A small multi-label audio tagger, trained from scratch.
Model: 5.37M parameters, activation squared_relu, patch size [4, 4], widths [96, 192, 384].
Training: 9700 steps, batches of 64.
Data: 39062 training examples, 15.9 epochs.
Rows from block 6 of a small multi-label audio tagger, named by matrix and row number. Rows with one number belong to one neuron. Each number is 128 + 32 x the weight over its row's rms, rounded and kept within 0 to 255. All counts start at 0. Numbers have three digits each. After the name is the row's rms in percent of the matrix's.
After each neuron's rows are labels from the 100 clips, of 14976, where the neuron reaches its highest value: "strongest on" is what is common among them; "peak on" is the class under the peak. Only what is clearly more common there than usual is listed. The data: synthesized solo parts of chorales (CocoChorales). In brackets: how many of the 100, against the usual share in percent.
# fc1: MLP up (model.blocks.6.mlp.fc1.weight, 576x192), inputs 64-127
# fc2: MLP down (model.blocks.6.mlp.fc2.weight, 192x576, transposed), outputs 64-127

fc1.485 094:115143160046152118119096116121076098073143110141094124108137115146142117133143157118132192125132147123134131168158169094098153116090099095072167104140124119114169127126133081123095134078131082
fc2.485 097:113112108149128216148149141138111156078099078140163199118099144161099131102116162145146178116052166142136200152099163162130212134077172081136115145134146102131081157085106105082170120149203121
strongest on: tuba (64 vs 8.5); note A#3 (41 vs 10.5); note G#3 (38 vs 8.1)
peak on: A#3 (30 vs 2.5)

fc1.276 122:084122037129141155112130125117132113152172154155141083118152163088138160181130077119098127078132120163104117137113116140099154151105146137153168181131106145100151128090132133146132172101047127
fc2.276 132:100139149152066154115108094114154108128169077136124129148093118136080112085118146164127113166110142095148107164130116184119126114179141117064171104105106100119099113161158153198165111139145149
strongest on: note E5 (92 vs 7.7); flute (70 vs 8.9); note D5 (55 vs 8.3); note F#5 (31 vs 7.2)
peak on: E5 (74 vs 2.3)

fc1.29 086:123133133119122099134099101135170087116106178178177100124131143167145136204185072142130135178095144117145139126164151142139116176146094073152170162108120084152105122067114111146100128138122127
fc2.29 097:129087175098133106123141118129137148092070107114144103160082131123143112128046115152180163179089115040116097136157134158139109191022121037158145103122154152157128109046103140132129110114160176
strongest on: note G4 (72 vs 7.3); note A4 (33 vs 8.5)
peak on: G4 (42 vs 2.2)

fc1.382 103:104177154131123094116128206126171091136135133118122127086079109116129126084113091118119148160138205143128113136229180130120114117130159100121124128158134135115101156158135137177175151112136105
fc2.382 098:082160157182154046152121155125082119163113072092151033116160129111097153101118142138120127122105152126134127093120189102165157130127128110084101128104120140171126144127164126119130132099090089
strongest on: note D#3 (100 vs 2.3); cello (59 vs 9.8); note G#3 (54 vs 8.1); note A#3 (50 vs 10.5)
peak on: D#3 (92 vs 0.7)

fc1.124 112:145121123123126187163097071093126094122148065123147153120116150181133077157133177112091233102110121150132138147154169133112119122111179095135189115092137123112147080110122133218152100134104130
fc2.124 101:085112094088060103132098094150133174116162148142191112165108138104163156101056133072137131100104119146145146117111167139116124117029152101125127105105095123134111137151151062139153029170187117
strongest on: note G4 (50 vs 7.3); note A4 (46 vs 8.5); violin (41 vs 13.7); viola (36 vs 8.6)
peak on: G4 (34 vs 2.2); A4 (33 vs 2.9)

fc1.503 105:086104122116159202184160098121151167138121113059102140085137128140145108097135127092173126064243112140135205183062115156136140133136174086139100129138047078126152095170141119136159113151098136
fc2.503 094:141135109144143141185120126169090108111109126113076120128175129148147147161068091093156124125071129068074140089108166108117132156048156134125122175177063114141122127101118118154076132144123134
strongest on: viola (89 vs 8.6); note E4 (69 vs 9); note F#4 (33 vs 8.5); note F4 (30 vs 9.2)
peak on: E4 (58 vs 2.6)

fc1.528 107:113113173096101079122144114132074160103148074144126129101140117106173114209121164133103116127119140140211133135142154165095110099133115083137135138082093122103149126142086141191142192077131133
fc2.528 106:102135090155148087142168133143120203119120098114127123086169092168169130143133139154074083106169126170079130141135100067125132097238104144117111148106135168057172108097142108125080122148122051
strongest on: note B3 (100 vs 9.7); cello (72 vs 9.8); note A3 (64 vs 8.6); note C4 (39 vs 10.8)
peak on: B3 (87 vs 2.4)

fc1.187 141:183139107208092084174108144154089103145144121151119150154130141105166128123102093077130146127128115075094117151135149168140101156165134055060125169156168056075138084099070178161065095147095150
fc2.187 125:165188138092139143123143105123176086143129198099189108098060145119078095127136137165102184131117145151052117095107143136174008106222088126156126103079154115104105157147129094144130138138138114
strongest on: clarinet (52 vs 9.1); note D#4 (31 vs 11.5); note G#4 (29 vs 9); note F4 (29 vs 9.2)
peak on: A#4 (25 vs 3.4)

fc1.247 096:063089112074131127149180170133125136118115127146115169125124103144111162128101127089140124093201225137216085183028153119159090102116157103119118077141084058119104117100142114127129080154096140
fc2.247 094:110128134109098141188097184142112092137082183112131077149130109127141096172036130131127161120087125081099128120119111126095107153000133123079115092155150174129106117149121129067142160112178100
strongest on: viola (79 vs 8.6); note F4 (61 vs 9.2); note G#4 (51 vs 9); note D#4 (50 vs 11.5)
peak on: F4 (51 vs 2.9); G#4 (45 vs 2.8)

fc1.561 093:127186092061121142105149095122132113120159107199125117092131067204122148192084122116126075139145146155157172209101154129117089147132114141129085165109133084091112139128173143167100192133128140
fc2.561 086:040120099204110084137126090074145162120119140128177118057171159173157127148120133119128162077135080065125134142140095131139115139179137138125103122112124074093149126100092164127125158123084115
strongest on: note B3 (53 vs 9.7); note G#5 (40 vs 3.9); violin (40 vs 13.7); note A3 (38 vs 8.6)
peak on: B3 (40 vs 2.4); G#5 (30 vs 1.2)

fc1.30 092:072122106172087189068137118179126068125114115127122125164212153097131091147096105115128145169121131155122098099119153148092159149118163094142075119149156113096074065175127199149169153132158129
fc2.30 100:155139092144144131166133109089159173094154138160152128114134134137170112155126077097112114140091167123193135122117120155112161089176129089137140100101106094135125144164138177134148121141099037
strongest on: note D4 (75 vs 12.4); trombone (41 vs 7.4); note C#4 (41 vs 12.3); note E4 (40 vs 9)
peak on: silence (57 vs 25.5)

fc1.494 089:115158124107168154134088106112096127149170113132146030131198046139124133159158144120194105145176114172115128140118123135098088143130106095150090102132072122112140115137104140077163190163095160
fc2.494 092:120139209124138119138117151121161126119151059085128069150122132173164097209130136131160192145158111146130140083141151097122000125000150104117134129129134133128134106156147134082140164172145102
strongest on: note B3 (39 vs 9.7); note C#4 (32 vs 12.3); cello (31 vs 9.8); note D4 (31 vs 12.4)
peak on: B3 (30 vs 2.4)

fc1.374 103:122135167110194124141091093145114153185174131127116110106114111122195137119133142127124119144105150126038131125120117144136121122118105150164150130175125132091193146144148124136052116133198195
fc2.374 105:160126105099098143092145160137049098151106191134088153168118093202162107121149127184112088133068132149038112119104103134090075126074108155180137161184117194165125133125120096168112112119076097
strongest on: note A4 (90 vs 8.5); violin (70 vs 13.7); note G4 (46 vs 7.3); note B4 (36 vs 9.5)
peak on: A4 (81 vs 2.9)

fc1.502 092:117106121134183156089125097102108202091196095102119174120124133127117145156096099099097060145139110168126126108138094132128084121109216117117130128122124146136145143068146106116106118127069137
fc2.502 093:127158119184125143130140124164088125084117194138101124119139134148126118145104133155107081154129090093143109082152060126124043209037078122141154176125157170145088159108129105132130093086150096
strongest on: clarinet (44 vs 9.1); note F#4 (42 vs 8.5); note E4 (35 vs 9); instrument: cello (27 vs 9.8)
peak on: F#4 (31 vs 2.6); E4 (29 vs 2.6)

fc1.514 103:118089142109156106136107121094147125116121130146151111164049129122129090131138109156161189171070102090061133119149138106080103171094156112126133088102138157098157174098205153122131062139084120
fc2.514 106:096089153126137143091179109141114125123153092175138176132092192073150142061131096115126170120062093106118133130145143118187164135125184066152130124088112082116096122103100111184124113114099170
strongest on: note G4 (86 vs 7.3); trombone (78 vs 7.4); note F4 (49 vs 9.2); note E4 (39 vs 9)
peak on: G4 (43 vs 2.2)

fc1.290 090:166151121143167081126113128154123090105196157134122146146132103092088129168136132107168074125108110116118156139059085071132109113136128085134121101140063127133117122130126101129169135131136121
fc2.290 090:119106110093130094183108117128131125138109134128140115130160125101190118127065129132129167121129092136138118090110064146114030137000127116062143128150164107128109101070130100115148102124130106
strongest on: clarinet (81 vs 9.1); note D4 (68 vs 12.4); note D#4 (60 vs 11.5)
peak on: D#4 (42 vs 3.6); D4 (39 vs 3.7)

fc1.410 108:126138130113133125140130104109128151091088175144148159204136115118162102127144138125137123126178130081138136135173105112119050128131181077170099107159071187141155110107090131210064104207147154
fc2.410 105:149126147201119121089124125190155099204190162151113113097161091108118125124172137155128049147108110147119163119165164155158115127244092142113219137100040087058114122155111112133153140127120156
strongest on: cello (96 vs 9.8); note C4 (66 vs 10.8); note D#4 (40 vs 11.5); note D4 (38 vs 12.4)
peak on: silence (76 vs 25.5)

fc1.447 093:094139116127113073079158120112095045123135129119064119140184059186123138157107126098121133097123187177240105120157150068050119127124126094135070152133100137100174081138152169145097124146124137
fc2.447 093:096144130100123089119094115120131156109134165195176039057140076110097104199086092150083135133132177097084145164104066129133112108113157131073110157174182118140136120153136115115122124103138130
strongest on: note B3 (78 vs 9.7); note C#4 (76 vs 12.3); note D4 (34 vs 12.4); note A3 (29 vs 8.6)
peak on: B3 (72 vs 2.4)

fc1.285 093:133082179103142167151132137141136130157138138154155146196125153125105129104136177107099165154145136163140077140122187154170066134145158084132179149126152156095184106077100180114066120134133162
fc2.285 091:129096129127123132123130068151133112066119154127135117131109098080141123136126137146082086141127158085115134101123119146128108126225105157116110140107126124154102140123189048065119109145167175
strongest on: cello (82 vs 9.8); note A3 (63 vs 8.6); note D4 (63 vs 12.4); note B3 (32 vs 9.7)
peak on: D4 (51 vs 3.7); A3 (42 vs 2.2)

fc1.61 100:120213167128105144099111073132091116046130072085131127081111178116151133162122185151164141121149111130102121128209121135106100149110164116134167103142115132166108143131181106144135110111167137
fc2.61 094:090119143161112207078157103158102075121129107131133128112073192115154151094153170133107000133146116104141093175134132119106048095130156126152192161101085130115105154118103154119108141142157225
strongest on: tuba (90 vs 8.5); note A#3 (64 vs 10.5); note A3 (32 vs 8.6); note G#3 (26 vs 8.1)
peak on: A#3 (36 vs 2.5)

fc1.20 087:154118176137115148115161107176109113172126091129134140108085125140107123150106127143122089130157217149099089131110100117150207131116138122152137124114146117143104143123138129187156172123123234
fc2.20 097:140131123097127132115121094186086185093176119171131115126156048173088105125092077122164108191126172167138098142142174143155168140233141126121138137147137134128153160097170130112142146125120103
strongest on: tuba (48 vs 8.5); note F3 (42 vs 3.7); note G3 (28 vs 6.3)
peak on: F3 (33 vs 0.9)

fc1.324 092:098095106104227129150102171075151131101113131128090123093125103131146119117134120155117097119095146102129135123140164124170110106121138155109201132130084092109135113116129191170171120130097071
fc2.324 091:022113089059145109070046191098111099106124044128121136137139157209173101160090100202111076101100172137100115115143130130116071132115155127159132151154124154128162127093086191163120124127102099
strongest on: note E5 (100 vs 7.7); violin (74 vs 13.7); note D5 (72 vs 8.3); note F5 (29 vs 8.1)
peak on: E5 (82 vs 2.3)

fc1.320 108:136143155177209106106116102137133086204138195145046160148133129136107103026121132148095188104141088100152140158133133086112130108156180116176121136119133193158094168154143134129137137159159138
fc2.320 109:059187113243070047156079124124130110139145164116143109107163132097089165116124115115130161158127154164116052089108172169110116080183149134123086164111072130165109109117149095117132155177149092
strongest on: tuba (59 vs 8.5); note A3 (55 vs 8.6); note G#3 (43 vs 8.1); note G3 (30 vs 6.3)
peak on: A3 (45 vs 2.2); D#3 (26 vs 0.7)

fc1.422 102:126136127147182118095147083138150118156154102000116108124146142098178161137112178128115149159133125136199151132195143077128107146113129128150109141127149117098095077108143106125091130154153159
fc2.422 107:126132167124103114125065153109122079129114122101101117132158161140112145116083131108097117136168116107114152122147144147144000083000171168131125093199149161143121128085057161173125130094148144
strongest on: clarinet (41 vs 9.1); note C5 (37 vs 10.2); note B4 (35 vs 9.5); note D5 (27 vs 8.3)
peak on: B4 (29 vs 3.2)

fc1.291 124:179127143105129101128151175122120166108125098082124159186157197127058123160124137135107134147144168134137136138107172160148145125131085057133132132157166123176109128038025106110054155124117130
fc2.291 125:176198094116139104118161043171142135126143116162129078116112132089111168151137152109081096109112176145099122116095138139072117119157200104122168153150131130152128121081174180104166121105066187
strongest on: note A4 (100 vs 8.5); note B4 (57 vs 9.5); note G4 (33 vs 7.3); horn (25 vs 6.7)
peak on: silence (63 vs 25.5); A4 (37 vs 2.9)

fc1.330 098:149069092088153062120161198141162071128128097128128166145144127069171130114175130099139156139113140156163105124171131125147076120108126095116097094111113120155188126129159159216150113121119096
fc2.330 096:123136134094129113129117116140136159124130218110128086158130147130150115167016140166133125119100130124139167118109078101098120084000112108121148065147122178153148108177105131063147152085139163
strongest on: note C#5 (40 vs 9.9); note D#5 (36 vs 8.9); cello (36 vs 9.8)
peak on: C#5 (31 vs 3.1)

fc1.237 102:132134137196095170117093087145132053138161126108098147110117152096099141137067148087137133099144077141118100127105080125182148147079101082161141150129174132104155105132114098207139130137133149
fc2.237 095:078183128171106152166140122147127172099122074145154177132118096117155187127131101094141067114121131115142165127094110179130127208209099122105094089130088098139104114141110129129106107168101176
strongest on: note E3 (58 vs 2.9); tuba (48 vs 8.5); note E4 (45 vs 9); note A3 (26 vs 8.6)
peak on: E3 (58 vs 0.7); E4 (39 vs 2.6)

fc1.302 125:120116132088125135175076088153184145160112147069086135113167130107126108105137180109175094110198093116145143179134149157123105146136165117129123147132118139094146036134093144164105129103158152
fc2.302 125:079130109143073134148134088151116171088163156109071082133106112103123136179136109126152138100134107059118059174142144125121182124238174154133133110121081110198154147144130125112131110139114122
strongest on: note E3 (66 vs 2.9); bassoon (64 vs 8.5); note A#3 (47 vs 10.5); note B3 (42 vs 9.7)
peak on: E3 (65 vs 0.7); A#3 (34 vs 2.5)

fc1.449 089:191111229157083119129131108184104144128085136145115148150156145042125117093117130093156183210122162131156105120127166175146129123139167146148142147105077126100138098157114162132153141139087195
fc2.449 087:195056139133112178116138121155151138105076094099147125099153118081143093157140107126134145152103204097138099090159124184123151157181146110087126181129070109159161131062194110082095021201138168
strongest on: note D4 (40 vs 12.4); note G#4 (32 vs 9); cello (29 vs 9.8)
peak on: D4 (38 vs 3.7); G#4 (30 vs 2.8)

fc1.411 088:208148155112216119157116066164170084106122159115127086140158128124142096072141093120200071129114070138114150132084146120168107113089146140169121141205144128077147111130133110136114149097117201
fc2.411 083:107116138144130115210165136161116154098117140152054110132135176203118150124093127091129144147127133068126091079126139158121205070145149140163110110158164144159148171171102119149148135108117124
strongest on: note D#3 (100 vs 2.3); cello (86 vs 9.8); note A#3 (60 vs 10.5); note G#3 (42 vs 8.1)
peak on: D#3 (90 vs 0.7)

fc1.483 103:170116136141153123110164145122080087133139125128176149162138091150099153087120080115122111129129070076160071185085121143142169108139106139160173145090083103159164141129157088110103135131156175
fc2.483 100:097180039176112160147048107130092167108173158111123135171146074132094135139108101112154126160140086119182136093118109115112232119255119112136141130185137099110156088109120086107163078162116134
strongest on: note D4 (71 vs 12.4); note A3 (69 vs 8.6); note B3 (67 vs 9.7); tuba (53 vs 8.5)
peak on: D4 (53 vs 3.7); B3 (35 vs 2.4)

fc1.52 119:185172112110132099109154120059111136205125183147096118146109064104136161101155142148103125189209086146129165171198149115106125181135117083156079121114152117129186128086099170150128147101064147
fc2.52 126:164114144065115109146124125140132129142124142128143121115120127143144122148074133129111144132146118135149128160139093116200255142069109113157133169143132138140169143129167143127126131140139132
strongest on: clarinet (48 vs 9.1); note B3 (41 vs 9.7); note E4 (39 vs 9); viola (31 vs 8.6)
peak on: B3 (33 vs 2.4)

fc1.432 132:141178101156128118142199101165142132091086190169131106122138103082057128065137123128158112067166152135148149115097141113123134126093214102125144113116104108079137176129167177150141142135089113
fc2.432 124:124106134106129150051173168123133126122102094171080220130124126173114145140144116105108113108106124138163130121179143124151152112127154103109067074084093110054135153110124202181123133098167126
strongest on: note C#5 (100 vs 9.9); violin (68 vs 13.7); note B4 (57 vs 9.5); note D#5 (34 vs 8.9)
peak on: C#5 (73 vs 3.1)

fc1.526 101:153115105109180146100173137087097123158047131114073151113128130116109145138159131077091158193103139114167126138133150111113133123161140128150089145090086114109123136084169092138118230104133122
fc2.526 100:140122134137165131146168159185127160119152144114144053106127123134156165077129180132132119160092134160160099076163135113065123163104096133022106097104142147122113125120217039087131161077114113
strongest on: note B3 (99 vs 9.7); note C#4 (59 vs 12.3); note A3 (51 vs 8.6); tuba (36 vs 8.5)
peak on: B3 (99 vs 2.4)

fc1.14 109:172112140105138168121174075168168120142129144104111107102196077168110061121166155164143087135158082195122145131128112158143152100135165084143120122126143095054111126132121122151163177118131161
fc2.14 112:136120127135133159239172155149160147099158133162129141097127113156153126111149113094138125095103138139126135099134173157100199104124162148107132088162113110153128150135123086151125148192139131
strongest on: note D#3 (92 vs 2.3); bassoon (71 vs 8.5); note A#3 (51 vs 10.5); note G#3 (37 vs 8.1)
peak on: D#3 (59 vs 0.7)

fc1.458 097:122106080147142106095146126058127128184193090097087072125136082113157116103157150081130084149167119132204119135193136106171126114096108077152184179121092148130106136120158096138092093154163173
fc2.458 096:133102167090127109104128154139039046174142127066071127133196149133142197075117122132077108090143118173092092141157134116151083098060149141159070108141113101139163077140105112086135169126142132
strongest on: viola (99 vs 8.6); note F#4 (49 vs 8.5); note G4 (46 vs 7.3)
peak on: G4 (42 vs 2.2); F#4 (37 vs 2.6)

fc1.523 078:130107119154174120191116114118081146158197150065096111152127146080176070120128139162061119122167083108133133097103133187189166146138064108160079136074050141175172089136116150111124129153075129
fc2.523 079:129135107148147141102122113131131149136107116130116098150142131124111169174092059109179182120130086132151127124101105127130255144000137117145086105193131129112158176102172113112097058125165111
strongest on: tuba (97 vs 8.5); note B3 (45 vs 9.7); note C#4 (39 vs 12.3); note A#3 (30 vs 10.5)
peak on: B3 (34 vs 2.4); C#4 (30 vs 3.3)

fc1.55 109:128134102129081158132113166101126157144125129106113111125168203140135069151112176134133074183119146124099116181125144144121157120124131117114046158102139133113101091105131115123151120135095182
fc2.55 114:169112104078131143106121113105156147123145117156170109092153108095155045147098118058114180140124127096127126114134137150102236133091152149171119127136157189065139121160184148131115160109128165
strongest on: note E5 (41 vs 7.7); flute (38 vs 8.9); note D4 (34 vs 12.4); clarinet (32 vs 9.1)
peak on: E5 (36 vs 2.3); D4 (28 vs 3.7)

fc1.563 096:130149109157141115144168137152148141126139074133124147122121139116156166120146112106086129118128163165124064149085184106205085131111192075141111091129115080172162083140128144174120085120094058
fc2.563 091:166150106126151140148106103113103170096125187120115091107078124089145130157090120143111164091050112131120138087116135102125126148000114169131107134132132175103128125116131078094145148090171095
strongest on: bassoon (57 vs 8.5); note A3 (49 vs 8.6); note B3 (28 vs 9.7); note A#3 (27 vs 10.5)
peak on: A3 (45 vs 2.2)

fc1.93 108:118185177136146108129137116085145147144170089118099109056111103141090126104091103143093148174171170145114092133135106107174132155111090120126124152154106154119086217128140102182149150132121153
fc2.93 120:111188140183132115126142098160093109138133029153137129104096125108121119129151144118076099076180163151167066170092226137138136150118122194159123150153146144140155156131120125117108119107096024
strongest on: note D#3 (51 vs 2.3); tuba (43 vs 8.5); cello (43 vs 9.8); note G3 (37 vs 6.3)
peak on: D#3 (48 vs 0.7)

fc1.435 089:124129137064170169149090122144075124091143135122094138131101109155156141133139111133087134151137178077121118143141169109121109108114135172061137134123066128105201123102151121176066096107121104
fc2.435 096:136142106092119110124128135125085141111078047128128171137145156152153132151123129135185121055114145126125146127078127192115059138045130138188108145171157176127114135038098137157110148185177104
strongest on: note E5 (82 vs 7.7); violin (79 vs 13.7); note F#5 (35 vs 7.2); note D#5 (33 vs 8.9)
peak on: E5 (76 vs 2.3)

fc1.513 084:136119132123103130101139155139136067065091181144142129101040147168103164180167087124071131070139150134160111146077155117167117137142145132102127084095104139112132171131161137097162191104140113
fc2.513 090:219111148067090096130081169141169116147076150086140113130143105167157103144064129147176156188103130079193139092124145119131087177057140134179049111155151136123108182109105106064117137148129149
strongest on: note D#5 (80 vs 8.9); note C#5 (50 vs 9.9); trumpet (37 vs 8.1)
peak on: D#5 (61 vs 2.7)

fc1.219 092:132131057134154095158158143166184113172171125132132156166058087088144190145153140127094167125143104126145114121076192098130132111181122050092100162103102091130121141147149143148156137133141070
fc2.219 094:104123059118044138157120137073142165138026144097087119103177126135209117138125129138205134131132150126150111135159096152117248131220115164138121100148189178167115140099128133132129108104156137
strongest on: bassoon (68 vs 8.5); note B3 (55 vs 9.7); note G3 (28 vs 6.3)
peak on: B3 (49 vs 2.4); G3 (25 vs 1.5)

fc1.430 120:101129143170152134141135124077125131138120051175130106187108127103154153115174185088052116102102113111205135129123085150076159125134159079136141143137075138111140137143073118089070237126140116
fc2.430 120:137153096152152078180125128113103113094154068108103103121095123143098093126140135145107135132128061145255159104190155134189179177224138132112065095120125099066145152101117184153115118119142096
strongest on: note D#5 (92 vs 8.9); note C#5 (61 vs 9.9); note F5 (35 vs 8.1); instrument: trumpet (25 vs 8.1)
peak on: D#5 (82 vs 2.7)

fc1.265 092:164138133138094128168127155065140147126167200142121122187122102131112150145105130114091091162089152076178063103121160179157121153112196103123174099107092149178135150142107150122189050137110125
fc2.265 098:125123117097101084125076125168131135099111088133165088156130110122178148146075104123171173126106093133153146124087079097075191152000128154127114163158119161165112161148146095067111057122124146
strongest on: note G4 (66 vs 7.3); clarinet (50 vs 9.1); note F4 (42 vs 9.2)
peak on: G4 (64 vs 2.2)

fc1.24 099:116172127150132119131151134164091125041135101149127117075110214132109125184126139148125223121134132086095079134061130148158077109111096147131083189093106147125130195133179145088074172157057162
fc2.24 102:141099084164109129157138129138218064173118084155128083145119100163131083135123151142146094150152147118128146127082106123103048154062137186167093131127090152141105164128102113069100150125101182
strongest on: note E5 (76 vs 7.7); violin (73 vs 13.7); note F#5 (32 vs 7.2); note D5 (26 vs 8.3)
peak on: E5 (70 vs 2.3)

fc1.532 094:145195149144164167065108142139137056149086142105092176132079150127120136079135102130166165130180159097177127138133113124132140187114159133167068139151068133154118139135132129156213106120132152
fc2.532 099:197180155128132038215118142157127128149072104048154105155142174143142150130105114170118173141179133169118113088097214085098123132169131160169095168122176115172123158196109130109112147120088075
strongest on: note D#3 (100 vs 2.3); tuba (58 vs 8.5); note A#3 (48 vs 10.5); note F3 (41 vs 3.7)
peak on: D#3 (91 vs 0.7)

fc1.551 101:129112082135158072165086130168193136161176113097108156137127150087188090098155121160106119146105140186088091176087173089117130124146081070077220121162135084098151082076127109101129132140182216
fc2.551 097:107126129109131145132137141107110160180110192105132146129149087155120139149123083146161162138163121138118133130127117117123159148184126150135132114092204130171126109102137130167173151097106159
strongest on: bassoon (68 vs 8.5); note D#4 (50 vs 11.5); note A3 (35 vs 8.6); note A#3 (32 vs 10.5)
peak on: D#4 (46 vs 3.6); A3 (29 vs 2.2)

fc1.416 118:170125183122125052155136125132156094151124127142111120128128203112137145167108161129121126120135149166180110119123174129171170161140170131111100109091150115120025121157105205115112143117198149
fc2.416 104:066102074116126125102130175075150110126147129128135142103185108153186138145113127139131103189203112138143166122091132132064215077224119072124141184118123135138161154076090179132135120121118125
strongest on: note D4 (61 vs 12.4); note G4 (50 vs 7.3); clarinet (34 vs 9.1); viola (32 vs 8.6)
peak on: D4 (35 vs 3.7); G4 (32 vs 2.2)

fc1.524 092:117157101181051139117150162127178087157123131140093098108085127113097118092125147148136073174133123121160129129101050110181160154135169101151109111094092150091157121115128115127183151094089201
fc2.524 089:141107165184108113103150126149101179110125113130164184099153138146122145134139118115134177102143146068111199148119125158120232145197157114104129082140130140102141159123160118164059110182111201
strongest on: tuba (61 vs 8.5); note D4 (49 vs 12.4); note E3 (38 vs 2.9); note C4 (33 vs 10.8)
peak on: D4 (39 vs 3.7); E3 (37 vs 0.7)

fc1.226 106:104132142078141132129225127156074076111116157143132126129122107113135113100097106083130101105145092072164129162120120175156180130093178105168118127049065165134125138170132121149137138125100165
fc2.226 109:145055134168129131140117130153110130190101168097129163102165077151102142169135104129096177186143159118128133151106137147123059088148175109165127067134133096080097119165160088102130123126117142
strongest on: note D#5 (46 vs 8.9); trumpet (45 vs 8.1); tuba (45 vs 8.5)
peak on: D#5 (46 vs 2.7); E4 (29 vs 2.6)

fc1.481 092:121129058071116116150084148168069086147125147148106093150073092156176140174143096109129041117156150111130099082102129148095161089123140116129146189147111110095149110220123137093136172111141092
fc2.481 091:094127163151103182098121120120137100221144120179116127117114076070071113123142120140116208101135195087169141131111132135141238130172207136149085150124132138104091086125157056109088151152092159
strongest on: note C#5 (47 vs 9.9); note A#3 (30 vs 10.5); horn (25 vs 6.7); note G#4 (25 vs 9)
peak on: C#5 (31 vs 3.1)

fc1.42 102:115229169126084096222139139077110139183097133134131133095133128075081098130225163075115114163129150063134147117163134101142114108147199103131168116102195094103131129145130181137128153104131119
fc2.42 091:127137138129100160126110108119118122132118135104095114144160145152148138143109117169102155155117099126202133117133126118121208182255121093139133157170194124183126129149087160193169098097166106
strongest on: note A4 (61 vs 8.5); oboe (47 vs 7.3); note B4 (45 vs 9.5); instrument: violin (37 vs 13.7)
peak on: A4 (59 vs 2.9); C#5 (25 vs 3.1)

fc1.366 099:170113135186109134145114141132095116122085095143112190155162128092149111123124138095117179091088099102165139185143134100152136135129134085107097087130105128114113085161131130137149140164142094
fc2.366 094:144111097120152114130087101158175118136160141108139100106145128112157115117190122157205134114125173152148111093173118131148150181255126131108127154105105103120100186126121126142136040082086102
strongest on: note E5 (69 vs 7.7); flute (60 vs 8.9); note F#5 (40 vs 7.2); note D#5 (25 vs 8.9)
peak on: E5 (69 vs 2.3)

fc1.491 079:205048168132220136211119048119095142131147100106106167121140134127172104077138115171087069113144109121106122136090105185153104170110105115143066129123046167159176136070113154098127129183070119
fc2.491 082:133128128132173141141141137132127177099068120128120084119172124138121110163092135124192149119150017114162114081119121152089223150000132148127132144201127141128123108128136121115129087093141122
strongest on: note D#3 (58 vs 2.3); note A#3 (45 vs 10.5); tuba (38 vs 8.5); instrument: bassoon (37 vs 8.5)
peak on: D#3 (55 vs 0.7)

fc1.170 090:202192159174142135135148101115116130101159171125095141134061135182180189180105145144082111103078118141183131123139056122137175142153103107178119120124140114128134110155132150127183136096147111
fc2.170 090:114136104148172117162108106128084179104157199135151145169155119103117101181118051123170145124107149129189136119089152111167112111135117155127144096160151136187118139130152077055156097120081096
strongest on: tuba (64 vs 8.5); note C3 (51 vs 0.6); note F3 (44 vs 3.7); note G3 (36 vs 6.3)
peak on: C3 (41 vs 0.1); A#2 (25 vs 0.1)

fc1.464 116:161169159178133089191114164156139098144149104131113110122118206123150141135085175145109092112104156150153135124114165133213158181136174148086078135107150157159047130155110228107113122134146164
fc2.464 105:084101103119127149119155169105128125148115171116136161124182087131183120138132124128138125173200133126124160156105118144027182110199136086146144160094123118135168133060080131134133105111062114
strongest on: note C#5 (33 vs 9.9); note E4 (31 vs 9)
peak on: E4 (28 vs 2.6)

fc1.280 091:141144137124145180171105118158127090128115112111105128107104121143128180135130112140094085173161140126163123111169108119147165054135098109199086133121107132158151093061091122180133115133127117
fc2.280 096:130143108130154083144061151161102176152067129139136069136122136123098174162063141110157138139092094066155079123100127147094232204050122144169148142139141069145117119111132110135135129129132069
strongest on: note B3 (77 vs 9.7); tuba (75 vs 8.5); note C#4 (36 vs 12.3)
peak on: B3 (68 vs 2.4)

fc1.167 116:100138156118126116113098116150128142130071114128112151141131133183150103122121157132173110125145141118137102157186129044140121095073164128129080110139145129091060092118094159162061074115061073
fc2.167 113:118152125129101121108189126103062115164090070108124203118127120150118187129162177110126082096082119129186137171122197139137112183172119167122121133180106166139144113131092192206128125093115133
strongest on: clarinet (69 vs 9.1); note G#4 (68 vs 9); note A#4 (41 vs 10.4); note F#4 (27 vs 8.5)
peak on: G#4 (51 vs 2.8)

fc1.294 102:103124148127130125148092091105121174172099133123116200121136103104091122074127142132096107132193115136134109100117105093105169098134145079186161190171119072181133196106084130076100179093102125
fc2.294 107:092138059131137096136156125122089102137148172177092128157129192104064107077108138110129156057174065174147177136114120142116133158249129087141160110146131058157095107104112030147205167097076134
strongest on: note B3 (86 vs 9.7); note A3 (42 vs 8.6); bassoon (31 vs 8.5); note G3 (27 vs 6.3)
peak on: B3 (81 vs 2.4)

fc1.68 102:157130082040100128097117159097110192135089120163160099089213104102062133152128148124148115147136122094133121105148172082142140199123104113109206173151113088066133166157113112126125136121147120
fc2.68 105:132132128148105113123084139126101172117021113131145074135130123126127141097111134135127096147117135092128125081156098082103117141000121119122120121147198094197071106161101148076146095169135142
strongest on: note C#5 (100 vs 9.9); oboe (98 vs 7.3); note C5 (40 vs 10.2)
peak on: C#5 (96 vs 3.1)

fc1.467 107:136125099139128129090107102158163137112187179121149114144175183123115130148168097127069151088116133152143127114156160107153124160130066087207137112160111081129105119150167146163137151150126066
fc2.467 114:142163142171132137080129100124130087134113105124157158099089186111086079123140138145062134118171133121186147145114152108135093130072180128169153110103162177053111104135140125198074137145113165
strongest on: note D#5 (100 vs 8.9); note C#5 (81 vs 9.9); violin (62 vs 13.7)
peak on: D#5 (70 vs 2.7)

fc1.573 118:097145168140135110141127176103155172135191131108103149137106118111140151102088129154168101176140125142127128131158131086082076164121155119118132084124154071077135135136154114086099167109178182
fc2.573 113:221110084145094058057096115102131111147196207072176128130145136139107151131131118149101140074083170134129156135129166133112144138198084139166143126112160128093130149112107079133167142133194123
strongest on: note D#5 (58 vs 8.9); note C#5 (52 vs 9.9); note E5 (42 vs 7.7); oboe (39 vs 7.3)
peak on: C#5 (31 vs 3.1); E5 (30 vs 2.3)